python train.py --image_size=64 --translate=0.12 --mask_ratio=0.6 --encoder_arch="vit" --encoder_qk_norm=false --norm_pix_loss=false --nesterov=true --orthogonalizer="newton_schulz_5" --adamw_lr_other_params=0.00078 --batch_size=64 --lr_schedule="wsd" --decay_fraction=0.4 --adamw_weight_decay_other_params=0.01
Rows from block 8 of the encoder of a small masked image model, named by matrix and row number. Rows with one number belong to one neuron. Each number is 128 + 32 x the weight over its row's rms, rounded and kept within 0 to 255. All counts start at 0.
After each neuron's rows are labels from the 100 images, of 14976, where the neuron reaches its highest value: "colour at peak" is the nearest of a few named colours to the mean colour under the peak. Only what is clearly more common there than usual is listed. The data: stained colorectal tissue patches (NCT-CRC-HE-100K). In brackets: how many of the 100.
# fc1: MLP up (encoder.blocks.8.mlp.fc1.weight, 768x192), inputs 0-95
# fc2: MLP down (encoder.blocks.8.mlp.fc2.weight, 192x768, transposed), outputs 0-95

fc1.159 [115 123 170 137 124 103 130 121  85 157 195 158 124 143 124 118  96 125  87 114 158  87 102 100 111 197 139 145 125 137  62 103 192 129 170 101 155 174 157 130 188 117  89 141  84 125  81 141 117 133 168 110  88 100  85 123 133 112 170 175 116 106  89  90 113 130 111  83  72 143 139 112 128 173  93 144 130 132  43 167 154 135 158  73 117  72 117 130 109  87  97 112 164 178 177 124]
fc2.159 [156 162  95 110 143 166 165 123 135 111 107 167 105 118 151 157 179 158 137 150  85 125 110 152 142  80 132 133 149 144 205 120 104 116 107 170  74 121 147 137  47 179 160 137 126  99 162 135 138 111  87 133 111 152 182 107 136 157  71 122 126 123 144 183 178 150 130 139 175 123 145 127 138 124 118 129 137 147 220 107 131  83  48 214 119 128 154  97  95 136 144 166  97  50  64 149]
colour at peak: white (100)

fc1.741 [ 98  74 114 164 158 115  99 138 160 142  83 108 131 124 121 109 124  88 122 145 178  49 149 159 174 172 193 142 114 113 153 156 180  88 134  87 158 153 121 140 165 127 143 112 103 158 101 164 128 113 142 133 128 121 170 107 116 127 110  85 128 117 105 126 118 113 117 157 148 163 163 153 166  77 129 140  76 120  99 125 126 106 160 152 128 148 109 165 162 118  90 131 101 145 129  95]
fc2.741 [131 179 148 135  85 103 137 142 115 170 167 130 154 148 147 125 134 153 142 176  98 189 163  88  79  58  58 156 147 157 136 110  79 173 161 174  92  88 158 102  97 130 139 149 141  79 147  95 122 118 117 142 147 113  93 139 144 134 140 171  86 155 148 164 121 154 134  90 125 111 116 113  98 183 115 100 141 136 140 113 134 175  59 118 146 120 179 107  96 141 150 122 143 145 115 121]
colour at peak: grey (74)

fc1.505 [115  91 151 108 152  93 142 160 114 144 114 126 141 159 109  46 173 152 102 124 107  94 145 129 124 191 189 125 204 175 129 139 167 126 150 111 136 162 104 141 126 182 104 101 159 133 135  89 121  64  91 138 113 198 105 110 136 140 121 165 141 128 143  94  89 143 115 106 155 122 123 189 192 243  99  69 167  99 123 139  89 145 174 172 165 134 150  87 125 163 143 139  93 189 119 128]
fc2.505 [148 170 111 149  96 139 106  89  96 135 125  92 117  82 161 188 139  93 119 136 135 140 130 130 136 120  69 151  53 113 150 175  64 141  97 194 138  72 153  61 118 136 124 206  88 129  96 179 156 160 123  84 143  65 138 142 163 170 126  97  97 128  87 113 182  99 127 146 120 110 179 119 103  53 147 142  65 157 179  94 157 113  89 122 150 147 136 140 142 128 147  92 148  96 126 119]
colour at peak: white (68)

fc1.273 [115 107 115  99 116 156 155 119 197 119 149  95 125 123 143  76 130 131 148  95 122 138  92 140 184  90 167 135 122 153 137 213  59 152 183 124 106 148 120  88  54 127 142 154 131  79 104  87  75 134 133 117 146 143  91 160 124 100 179 119 156 131 133 134 192 130 150 162  71 180 113 101 108 121  85 203 145  89 143  55 100 170 139 127 166 161 102 158 142 101 154 142  77 153 114 148]
fc2.273 [109 125 149 162 131 125 134 125  90 181 100 106 107 113  71 193 126 127 125 135 135  84 160 122  62 204  76  87 124  86 144  89 152 121 121 156 158 124 156 126 168 101 112  92 101 148 161 124 188 158 146 151 164 129 125  77 143 192 114 146  78 114  90 119  88 113 114 104 160 123 140 150 171 156 142  36  67 157  85 191 149  98 125 167 130 123 132 132 140 146 126 104 146  64 156 115]
colour at peak: pink (64)

fc1.440 [173 160  76 148 166 164 115 108 131 156 188 104 105  90 140  82 132 140 181 100  76 111 110 124 108 133 157 184 173 167 173 140  87 113 146 166 107 180 119 123 158 158 164  93 213 121 156  89 142 186  96 118 105 178 167 121  88  61  74 145  98  69  85  88 127  80 120 121 112  83 136 121 146 147 177 180 146 163 107 127 105  98 169 182 124 154 164   8  91  96 136 159 131 102 109 103]
fc2.440 [105 126 162  91 135 118 147 123 126  67  83 122 100 150 140 203 172 144 104 119 148 114 154  87 123 141 113  80  90  83 101 103 160 141 124 119 175 120 105 109 118  71 116 158  79 154 157 180  80  89 152 118 123 106  71 133 176 152 187 112 123 131 154 153 109 185 163 160 139 202 130  94 110  92  63  79 140 115 118 162 131 144 169 121 120  90 120 252 148 186 108  61 113 155 140 177]
colour at peak: pink (95)

fc1.49 [139  49 112 128 169 114 189 140 135 153 152 150 141  93 113 180  86 186 109 110 146 151  81  85 117 132 130  78 127 129 167  87  65 123 114 117 160 177 139 128 152  82 125 189 161 134 133 122 117 117 159  99  69 153  84 115 184  85 134 129 121 145 117  69 118  92 119  80 172 170 139 107 140 122 177 117 180 117 124 135 140 152 122 164  71 159 116  73 126 146  95  54 160 124 173 156]
fc2.49 [124 114  99 137  91 143 124 113 114 138  83 149 219  80 142 104 142 134  71 149 229 100 143 110 135  91 115  99 127 151 100 137  94  83 108 146  65  93 160 141 155 119  96 130 115 167 110 171 195 124 149 117 193 127  73 127 118 147  90  90 123 139 163 150 152 124 109 131 115 121 160 112 152 127 137 147 151  79 219  95  91 153  84 162 111  94 109  88 144  83 165  81 105 169 135 161]
colour at peak: grey (51)

fc1.341 [ 95 107  71 103 135 110 160 116 174 144 121  65 124  66 122 141 134 146 124 115 142 146  98 169 107 148 135 101 111 113 178  69 123 144 116 107 147 187 142 111 132  65 129  78 131 179 164  64 110 152 147 130 122  89 192 107 107 108  95 101 209 140 202 158 136 158 122 169 135 107 103 106  98 139 105 168  82 116 128 181 160 115 140  92 131 135 101 172 143 112 102 182 143 185 150 109]
fc2.341 [118 125  86 178 111 144 157 127  94  96 104 135 144  89 138 124 181 153 111 124 172 105 160 116 110 123 150 117 112 121 139 113  98 189 142  90 141 185 130  92 129 155  68 105 105 135 147 116 135 112 149 125 151 121 148 153 140 180 106 146 143 107 128 156 106 104  66 130 176 101 115 108  96 148 171 134  92 171  95 118 140 149 187 141 147 173  92 164  88 151 135  93 132 185  88  76]
colour at peak: pink (74)

fc1.628 [ 97  88 156  73 114 109 122 122 130 124 141 142 156 168  90 166 142 126 135  54 129 107 186 122  91 108 175 158 137 100 156 168 133 131  67  79 106 144 111 106 134 140 132  75 185 136 181 119 154 148 129 183 162  98 151 111 117 135 105 135 201 141 114  69 129 112 118 116 122 105 117  75 113 151  80 153 118  87 102 113 134  55  97 149 148  98 167  72 146 154 116 115 107 181  93 120]
fc2.628 [142 166  83 175 160 133  98 156 113  94 159 146 138 103 179  92 135 124 100 189 145 140  84 131 112 123 117 115 136 118 107  54 102 171 169 157 105 127 135 129 146  75 111 163 115 124  72 131 118 134 126  90  59 142 105 103 135  91 159 154  94  97  80 181 111 173 168 102 131 185 136 198 125  97 139 127 159 141 147 144 173 172 144  84 121 171 105 220  95 128 165 131 131 111 140 155]
colour at peak: pink (77)

fc1.120 [ 90  44 117 145 146 105 129 122 171 121 128 163  78 122 135 184 123 133 185 132 157 128 128  87 167 117  94 163  99 180 112 142 193  91  93 112 151 185 105 129 169 108  75 158 144 173  89  91 145 141  95 145  95 108 153  93 104 106 134 154 116 107  65 148 155 146 112  84 156 167 101 138  97 116  92 100  89  95 145  98 179 129  75 111 111 113 162 161 161 140 123  88  45 169 104 181]
fc2.120 [105 236 120 131 136 148 123 165 141 151 121  80 173 149 123  84 151 156  64  98 137 153 116 144  76 143 170 134 157  87 103 124  57 131 128 110 138 108 138 119  69 142 183 104 118  47 151 144 128 160 166 161 125 116  98 199 136 149  96 118 138 147 156 167  61 146 142 151 114 116 127 163 150 142 141 147 167 145 129 117 106 163 116 122 103 115 121 139  47 122  90 128 173  85 160 106]
colour at peak: white (59)

fc1.107 [134 129  84 116 148 109 119 138  95 198 130  81 109 128 141 130 114 118  89 107 124  93 128 173 124 138 186 161 120 109 193 122 105  66 130 136 105 135 139  98 167 184  74 125 156 155 165 201 112 133 124 124 124 167 167  98 112 165 133 137 150 116 105 154  73 120 133 217 134 129 139 134  83  96 165 155 136 104 125 154  90  77 145 102 101 120 131  78  93 144 114 148 109 142 119 119]
fc2.107 [110 126 138 141  83 129 123 117 160  74 123 195 128 172 145 114 118 155 156 139 137 161 185 110  94 106  79 160 119 151  43 128 142 183 114 105 162 102 108 138 115  64 194 138  55 120 116  57 135 129 138 132 133  93 102 159 127  49 169 138 126 153 140 120 155 154 165  40 127 125 105  95 167 155 139 107  92 110 124 112 156 164 135 154 159 116 130 155 157  99 145 125 159 126 132 148]
colour at peak: grey (47)

fc1.401 [153 184  89 109  99 157 119 102 141 116 127 133 144 157 153 121 145 131 124  56 191  93 136  85  36 183 111 104 173 172 150 149  83 103 141  90 108 106  94  42 125 131 123 169  73 150 139  68 164 219 143 171  89 130  77  86 132 165 141  94 137 173  69  90 128 108 106 116 101  94 160 135 123 104 110 154  95  99 150 102 154 154 107 126 146  84 111 134  83 130 119 129 175 138 119 142]
fc2.401 [166 100 104 131 146 111 106 128 160 154 157 129 157 160 138 126 143 136  97 115 119  83 107 147  60 150 166  73 168  88 137 161 138  63 181 119 137 120 103 147 153 122  93  84 114 120 171 123  81 177 145 166  86 170  78 135 148  57 135 118  68 156 124 233  90 104  75 118 109  75 153 136 155 150 186 111  87 120 139  26 116 128 130 140 112 164 162 149  93  73 127 120 180 107  92 161]
colour at peak: pink (82)

fc1.541 [118 153 124  89  64 129 136 128 107 132  88 166  96  78 168 153 132 129 174 174 147 145 162  76 185 100 131 137 174 144  47 151 155 159  65 124 145 103 166 164 149 111 123 177 113 157 109 116  83 140 129 156 121 135 118  73 108 122 141  89 117 127  48 160 151 163 130 159 205  92 123 151 156  86 126  93  73 123 128 130 200 180  90 101 203 104 154 145 182 118 149 159 134 140 137 137]
fc2.541 [161 158 138 174 147 189 157 166 134 131 138  68 165 164  89  90 121 114  84 108  92 121 109 167  87 114 125  81  94 126 238 132 114  86 200 138 123 103  75  88 124 126 127 110 179  85 126 110 153 163 137 107 116 115 104 174 188 145 125 180 180 134 180 135 112  96 128 109  59 152 118 121 104 187 134 143 182 148 122 108  90 108 137 119  56 136 108  97  73 127 110 101 117  78 115 143]
colour at peak: grey (45)

fc1.355 [126  81  79 128  86 115 103 111  97 110  75 167 110 122 155 143 104 151 144  91 133 160 127 137 148 124 132 140 131 161 132 152 104  95 162 100 143 139 125 166  66 160 155 112  87 135 157 196 148 153 134 150 145 114  88  73 117 141 179 116 183  82  77 133 110 131 146 126 116 133 102 176 128  87 153  64 136 178 155 136 149 147 120  74  75 158 124 118 175 127 139 161 126 130 121 125]
fc2.355 [124 155 166 157 109 131 173 169 152 133  99  63 146 122 121 105 141 125 112 184 168  83 163 100 136 148 141 121 110  75 118  94 156 165  95 137 129 111 147  87 189 111  91 120 149 107 105  64 120 115  94 104 118 151 151 160 154 155  77 147  97 164 165 118 126 119 145  81 129 106 114  81 112 207 105 224 110 100  89 112 100  79 174 133 175 111 108 138 100 134 113 102 121 145 154 129]
colour at peak: pink (82)

fc1.248 [117 101 137 131  67 146 114  55 122 200 114 171 139 153 119  98 126 147 137 145 133 143 118 138  67  78 169 155 156 147 224 124 202 103  92 180  64 170 121 159 137  80 185 190 110 160 151 180 122 117 134 187 121  88 114  38 135  90  87 149 118 120 154 149 116 164 148 104 120 141 139 110 126 114 164 148 133 105 128 127 122  54 184  52 110 164 117 105 130 100 114 178 118  86  98 179]
fc2.248 [113 144 137 130 122 139 126 108 102 165 123 163 159  86 132 144 121 148 174 163 135 129 110 140 141 160  95 102 161 113 136  80  76 111 106 174  98 152 113 147 108 100  73 162 134  84  93 140  71 137 101 148 121 116 121 147 148 112 128 190 186 175 141  66 132  90 184 101 147  91  95 120 122 146 139 177  74  55 141 161 131 108 131  52 163 143 157 125 176 105 174 118  99 194  79  98]
colour at peak: brown (53)

fc1.442 [120 134 128 106 111  84 114 188 165 169  82 125 122 128 107 168 146 146 117 168 149 146 121 125 205 122 122 151 119 141 189 113 112  66  78 137 159 142 146 111 200 126 172  91 176 173 105 117 168 134 107 132 108 155 170 152 116 138 115 133 111  95 178 109 110 155  83 145 131 156 130 109 111 202 139 149 182 116 156 134 107  72 135  91 131  88 173 136 116 171 156 115 111 168  99 116]
fc2.442 [ 96 122 111 156 180 133  90  59 101  89 167 135 135 144 158 106 107 135 143 106 114 148 120 126  67 112 136 139 137 139  45 124 125 188 137  78 107 137  85 135 117 138 112 148 121  88 143 180 105 123 153 156  99  94 109 144  84  89 116 124 130 158  82 157 119 131 196 133 129 115 117 122 148  49 161 110 102 117 156 119 169 190  82 134 123 143 117  71 124  97 122 156 168 140 159 108]
colour at peak: grey (59)

fc1.592 [157 174 103 157 107 101 171  83 157 102 146 163 171  88 143 200 156  87 137 134 157 114 110 201 202  87 151 115  80  87  96 144 105 103 125 167  89  77 121 110 152 115 127 130 110 101 157 172  80 109 132 125 202  90 106  93 120 117  70 137 161 183 115  92  94 111 137 168 152 139 121 151 167 116 140  92 147 127 153 124 152 108  65 135 170 116 177 200 133 140 102 144 103  91 123  96]
fc2.592 [ 99  85 141 121 150 153 123 146  97 100 131  91 113 150 175  62 109 142 132 139  73 170 168 117  82 166 137 168 153 128 111  75 117 168 116  79 121 153 172 144 130 126 121 124 130 183 141  72 142 148 113 101 106 165 147 170 111 143 154  79 117 128 135 181 146 156 142 139 144  80 134 117  50  86 142 136 140 119  74 101 114 110 186 103 131 144  98  81 127 133 128 106 132 194 137 191]
colour at peak: grey (63)

fc1.651 [181 125 112 186 127 100 146 146 134  76 179 116 127 120 103 136 109 147 126 128 155 133 131 153  98 169 127 119 150  79  66  89 137 120 130 101  94 132 121 100 149 166 200 142 127 110 161 141 132 134 115 136  73 119 185 114 141  78 103 169 138 168 134 141 165  51 135 165 156 127 158  83 146 172  70 120 145 121 135 102 157 124 105 152 111 127 142  97 148  69  90 119 139  76  90 157]
fc2.651 [ 82 162 198  43 141 118  88 144 129 139 118 143 160 102 164 140 178  76 135 148 156 173 100  95 151 109 142 151 135 190 144 140 129 170 118 169 162 125 139 141 107 104  82  91 101 161  83 132 134 100 122 155 177 162  77 104 132 180 131 107  98  86 119 164 101 198 102  49 122 124  90 132  97  71 142 149 145 132 140 108 101 127 137 139 148 113 109 150 128 157 170 134 175 160 136 146]
colour at peak: grey (47)

fc1.206 [156 126 178  70 131 106 148 148 115 128 140 108 144 151 177 121 104  67 165 136 175 133  94  97 160 163 106 100 131 171 146 135 133 124  83 139 131  84 177 100 130 127  99 127 124 180 125  77 144 107 116 175  97 146 115 101 106 165  74 165 124 151  94 104 145 182 112 113 149  92  85 106 148 147 128 142 158 121 143 150 137 117  84 198 184 104  53 147 127 110 110 128 135 109 115 122]
fc2.206 [151 172  97 207 126 114 106 140 132 140 131 104 153 124 117 134 163 156  96 125  58 156 166 169 100  78 180  98 146 154 148  85 140 133 178 140 123 188 122 144 121 125 153 145 171 100 104 140 153 124 155 108 114 109 126 140 148 100 179  97 146 101 115 139 100 118 168 163 144 158 176 145 128  97  68  95 180 134 128 150 149 130 142  78  69 124 207 133 123 179 178 123  84 170  56 143]
colour at peak: pink (69)

fc1.202 [152 119  68 136 128 162 112 166 126 147 115 158  85 146 109 157 145 116 116 147 193 124  51 148 158 118 111 117  83 156  93 121 108 116 112 199 126 138 114 113 115 125 129 110 184 115 103 134 154 164 140 141 134 123 147 133 141  96 146 156 100 153 105 137 176 156 141 228 153 135 122 122 115 111 135 184 139 181 121 115 128 123 115 124 108 135 147 115 100 136 170 140  88 110 121 144]
fc2.202 [146 113 203 105 155 122 147  96 131 101 137 163 169 120 150  84  92 118 137 124  47 130 171 121 159 162 123 142 197 117 145 124 146 110  89  79 169 143 115 190 136 167 109 113  95  99 174 112  76 127 112 125 120 124  65 130 119 123 112  84 133  91 113 142 107  99 139  31 116 123 116 129 135 157 153 107 152  74 142 130 111 113 166 120 142 131 130 105 153 141  65 124 145 139 156 128]
colour at peak: grey (45)

fc1.744 [ 73  63 116 184 178 127  97 129 126 108 108 133 100 120 164 136 133  84 152 105  94 116  80 106 124 101 142 103 137 173 160 135 142 106 106 142 140 181 101  69 166 185 112 122 173 146 113 104 126 115 111 108 103 171 154 175 113 146 113 145 151 120  90 117 172 156 119 136 199 213  76  91  88 102 148 144 115 164 138  86  54  99 129  83 114  95 128 164 141 131 125 154  79 182 127 163]
fc2.744 [126 192 142 100  94 140 190 147 128 201  99 139 114 160  79 103 132 168 115 118 152 119 146 129 102 165  76 184 142  86 107 183 107 139 139 121 136 105 134 177  72 107 143 158  64 102 167 157 130 167 150 157 107 124 103 139 149  81 163  72 102 142 123 128  88 164 139  96  99  84 186 156 168 153  98  95 134  67 178 161 173 187 133 193 136 149 121 104 141 158 122 106 159  34 150  83]
colour at peak: white (68)

fc1.110 [132  76 113 118  73  86 176 120 129 139 150 113 137 142 122 115 119 117 136  91 120  81 161 109 138  82 156 113 164 128  89 151  65  78 114 119 167 128 169 127 115 179 102 134 112 192 111  69 129  82 108 167 169 133  86 116  85 170 143  94 134 121 122  95 127 126 160 147 241 129 140 162 112 137  91  62 165 136 110 143 138 118 102 108 126 186 175 115 145 147 146 122 141 103 101 165]
fc2.110 [118 182 147 152 119 162 125 147 150  90  91  85 136 119 196 131 166 107 127 144 141 183 127 139 148 157 135 140  98 153 119 114 179 190 154 153  75 141 107 128 137  97 147 135 133  85 149 198  81 147 129  76  81 125 181 133 182 111 115 185 139 128 147 121 106 137  63 110  61 112 157 110 139 162 132 212  57 121 122 126 117 126 180 164 155  80 125 154 125  97 155 105 128 177 162 138]
colour at peak: grey (52)

fc1.563 [123 140 109 145  98 165 126 167 160 184 143 114  56 121 143 192 140 102 144 125 111 113 129 157 174 136 140 118  97  90 142 137 153  73 159  97 137 160  87 167 161 156 132 145 194 179 130  93 102 116 131 152 132  76 108 170 160  33 166 140 133 136 117 174  92 166  87 136 163 135 129  79 120 115 143 130 108 120  90  85 144  91 132 115  55 167  90 165 145 168   7 107 139 151 144 120]
fc2.563 [107 168 122  75 152  86 138  70 111  57 107 105 189 113 184  94 119 144  81 149 111 133  94  58  80 110 153 151 140 132 172 179 124 139 155 126  96 133 134 104 105 144 139 134  63  37 159 153 129 133 159 104 116 175 181 133  90 202 115 178 124 131 114 117 176 129 183 103 120 164 119 194 103 136  89 142 118 130 101 116 152 151 169 158 179  79 175 110 111 110 127 182 144  85  95 133]
colour at peak: white (99)

fc1.172 [164 116 123 138  69  97 161  83 104 137 131 156 119 145 146 121 124 151 169 173 122 172 117 144 122 109 117  99 131 105  96 127  98 133 107 151 130 104 141 145  62 142 157 120 213 122 102 102 110 160 119 201 196 119 180 206 105 119 159 127 155 127 136 162 162  91 120 113 115 167 117 112  77 120 110 163 103 122 188  91  96 148  83 121 129 100 134 132 110 152 103 109 112 106 101 180]
fc2.172 [ 95 109 170  86 157 146  71 132 149  80 125 151 134 120 112 151 109 102  97  85 105  91 147  90 119 144 142 161 155 151 139 121 143 161 119  92 121 117 117 114 210 140 142 102  86 142 152 149 158 149 119  54 103 102  97  79 160 109 127 114  95 119 118  74  43 134 119 111 113 114 140 104 222 137 137 133 143 109 131 154 131 142 143 127 158 189 159 128 123 111 152 136 124 145 177  95]
colour at peak: grey (48)

fc1.570 [144  43  88 109 145  99 178 102 148 115 138  91 127 106 152 128  70 129 152 107 136 133 117 148 103 141 149 151 152  78 146 154 190  52 111 165 165  70 124 148  86 101 134 122  86  98 139 135 126 193 156 122 150 120  81 150 112  94 136 167 115 127 125 190 106 119 142 116 172 113 141 166 136 120 110 138 205 133 137 141 121 123 105 148 116 130 148  96 108  91 146 142  56 145 210 191]
fc2.570 [117  94 139 181 107 134 116 113 121 156 169 152 100 111  43 140 142  81  96 103 206  95 117  72 129 132 139 130 174 170 103 164 128 109  63 156  71 128 108  94 167 103 168 169  94 117 128 131 162 145 138  92 128  99 106 172 126 107  98 138  96 140 172 192 165 136 146  87 143 153  83  93 125 116 132  92 135 137 140 100 101 183 166 147  91 111 119  93 103 148  96  85 127  99 138  98]
colour at peak: white (56)

fc1.508 [ 95  66 114 150 143 143 144 178 155  98 133  91  57 134 138  76 124 113 139 122 119 166  97 148 114 125 159  96 165 173 156 163 124 177 114  92  97  78 128 187 141 148 108 129 131 170 104 149 155  93  79  82 116 140 180 215 129 112 116 127 137 146  80 100 155 169 132  91 150 138 116 120 131  88 127 156 124  45 163 117  93 145 132 154 157 155 123 112 166 107 121 189 135 181 179 142]
fc2.508 [147 185 172  94 107 115 128 118  76 168 104 153 134 135 120 136 126 184 108 110 127  80 144  56 107 158  31 159 113 110 106 117 124  89 138 196 166 171 117  94 144 140 107 143 129 110 169 113 147 147 186 183  90 137  80  93 133 155 132  94 136 123 182 141 101 128 130 134 113 142 171 110 152 159 100  89 100 204 125  93 184 137 102  85  84  65 183 137 137 161 166 100 125  45 123  85]
colour at peak: white (77)

fc1.151 [151 151  62 131 151 160  78  91  78 145 146  56  95 115 169  88 102 112 138  99 120  56 160 129  83 151 123 121 167 170 185 185 160 170 109 100 155 136 140 122 146 141  87 106  96 148 139  91 128 143 148 132  84  86 114 179 110 145 189 136 118 109  77 153 149 163 132 153 132 141 154 116 131 121 152 179  94 122  85 137  86 107 148 107 131 103 112  77 133 112 123 132 192 155 167 147]
fc2.151 [124 140 146 181  77 123 186 196 148 151 101 215 132 133 109 179 171 133 142 145 121 152  83  96 111 111 117 128  76 131 103 137 116 105 143 186 132 115  83 148  94  72 178 183 126 116 127 120 154 162 127 147 127 153 124  94 157  94 114 116 172 102 184 127 122 137 184 120 159 203 131 114 115 169 124 106 149 152 127 156 167 108 153 153 118  99 118 167 124 130  85 133  69 117  94 108]
colour at peak: pink (83)

fc1.3 [ 78  77 149 115 117  88  85 139  82 123 127 121  80 135 107 106 144 103 128 121 189 136 115 126  98 151 172 134 129 153 134 193  92 125  95 144 171 123  66 131 120  92  96 162 171 155  75 163 135 122  54  80 127 129 120 150 138 129 191 125  92 108 117 117 113 144 136 131 150 195 135 127 109 126  84 118 106 120 145 102 192 139  91 132  68 135 189 165  96 150  92 157  96 186 156 130]
fc2.3 [138 177 118 165 142 175 150 132 156 129 132 145 149 152 178 153 117 155 148 132  85 171 133  94 137 108  87 135 140  88 107  58 162 115 107 143  87 136 176 175 106 199 174  67  75 114 155  86 119 181 174 177 139 112 152 132 121 126  87 135 191 117 119 162 145 133 152 110  99  95 122  98 133 179 164 172 120 139 144 146 112 117 151 133 164  84 109  64 110  95 140  55 140 113 169 102]
colour at peak: grey (45)

fc1.575 [107 141  97 145 104  79 191 123  94 141 129 128 108 132 154 116  74 108  85 185  71 129 124  65 189 154 113  79 169  92 102 178 136  93  87 126 128 111  81 116 104 100 138 179 181 166 188 176 127 167  84 141  80  95 115 127 127  93  92 113 174 147 159 147 133  94 137 113 140 102 111 168 133 145 116 183 146 102  91 155 140 132 141 104  83 100 214 190 116 125 144 168 139 128 120 110]
fc2.575 [133 161 164 102 144 137  64 163 169 110 164 101 143 150  95 143 154  99 161 128 180 112 134 168  79 129 187 162 114 168 131  97 123 167 136 105 104 162 157 118 164 122 145 122  82  88  71 125 111 116 161  76 151 142 115 126 148 137 152 141  93 117  97 153 110 124  69 142  97 160 122 114 132 112 106  61 103 149 189 105 101 147  92 188 152 168  67  99 119 117 119  41 119 107 152 172]
colour at peak: pink (72)

fc1.211 [ 72 169  75  89 122 198 203 184 150 156 101 108 145  99 169 128  96 122  56 155 130 142 104 151 137 116  84 143 133 137 129  89 128 108  80 135 117  82 133 135 134 152 137 156 125 164  87 152 130 121 127 133 167 108 157 131 128 119 184 133  91 110 123 141  99 200 109 108 142 118 137 131 119 101 145 103  89 143 184 158 116 134 142 124  84 131  55 140 157  92 147 103  94 197 171 151]
fc2.211 [180 109 149 197 157  70  89  76 114  97 122 126 143 155  86 130 113 110 194  98 109 123 148 109 155 148 151 123  83 128 158 140 176  92 141 106 119 165 128 109 124 120 154 121 124  62 168 105 124 141 120 147 119 151  69 148 103 159  61 156 153 173 107 103 188  51 146 117 107 130 123 127 112 152 168 158 129 150  43 107 107 139 114 135 152 126 190 102  94 149 107 143 131  73  69 101]
colour at peak: pink (76)

fc1.599 [102 133 108 186 120 112  67 105 147 154 104 181 125 125 121 135 163 172 125 136  97  77 160 146 142 137 140 143  99 120  74  73  95 118 104 130 125 142 127 124 132 112 102 113 215 149  94 142  96 121 143 103 179 132 125 161 144  89 244 117 176 163 116 211 157 146 108 154 171  87 116 135 108  88 153  68  76  99 127  97 167 172  69  70  84 162 112 135 141 141 177 154  75 136 131 173]
fc2.599 [150  68 134  63 118 146 152 141 121  81 127  93 152 150 152 124  65  83 154 122 133 166  84  98 121 145 153 107 141  82 184 143 148 173 141 100 131 108 124 157 162 177 142  88 101  82 131  94  98 154 151 118  84 116 118 115 126 142  69 126  76 118 145  72 128  54 121 100  63 148  92 113 128 196 147 167 164 141 113 162  99  88 214 160 175  90 121 137 121 111 103 123 172 129 133 112]
colour at peak: grey (54)

fc1.209 [187 111 117 144 190 111 157  99  67  54 158 126 153 157 154 154 113 156 122  53  84  84  88 174 104 137 150 121 171 111  43 158 172 141 147 175 105 220 167 117 132 172 123 131 114 137 146  77  94 122 165 133 123 108 163 143 130  63  75 144 174 135  93 118 137 125 147 121  77 137 160  85 163 174  58 126 108 154 117 113 137  88 104 138 138 130 119  88  99  76 161 133 147 145  78 126]
fc2.209 [108 117 156  89  69 169 132 151 144 188 117 155  75  47  76 148 164  75 150 181 201 174 140 106 145 150  85 157 113 148 210 128  71 139 137 149 176  31 121 166 117  67 113 120  89 117 113 160 131 137  85 144 140 175 115  89 152 146 140 114 100 124 132 139 118 129 116 109 202 133 122 140  93 122 171 120 151  78 159 121 121 160 170 134 139 120 139 183 170 152 126  79 103 111 146 160]
colour at peak: pink (77)

fc1.346 [144 113 113 101 106 134 144  81 151 136 148 130 105  61 123 101  74  78 158 110 163 114  81  95  97 134 131 167  73 130 181 196 146  85 134 134 111 119 168 202 123 105 119 178  70 152 155 137 153 190 168 138 124 155  82 148  45  95 101 173 137 200 172 117 116 170 120  99  95 149 112 100  77 126 154 121 146 143 122 173 165 151 135  72 146 132  67 128 145 149 158 131 153 133 166 147]
fc2.346 [119  99 159 161  70 120  93  65  78 140  86 124 133 103 187 122 113 137 165 112 145 120 179 126 154 127 150 109 157 126 121 116  82 170  83 140  83 169 128 127 148 101  86 124 127 107 137 140 178 118  83 151  84 110 104 202 191 208 152  96  77  99 161 157 147 104 132 122 106 122 163 166 125 110  98  83 113 116 164 120 135 102 117  96 148 132  96  97 103 111 144 173 109 165 120 144]
colour at peak: brown (38)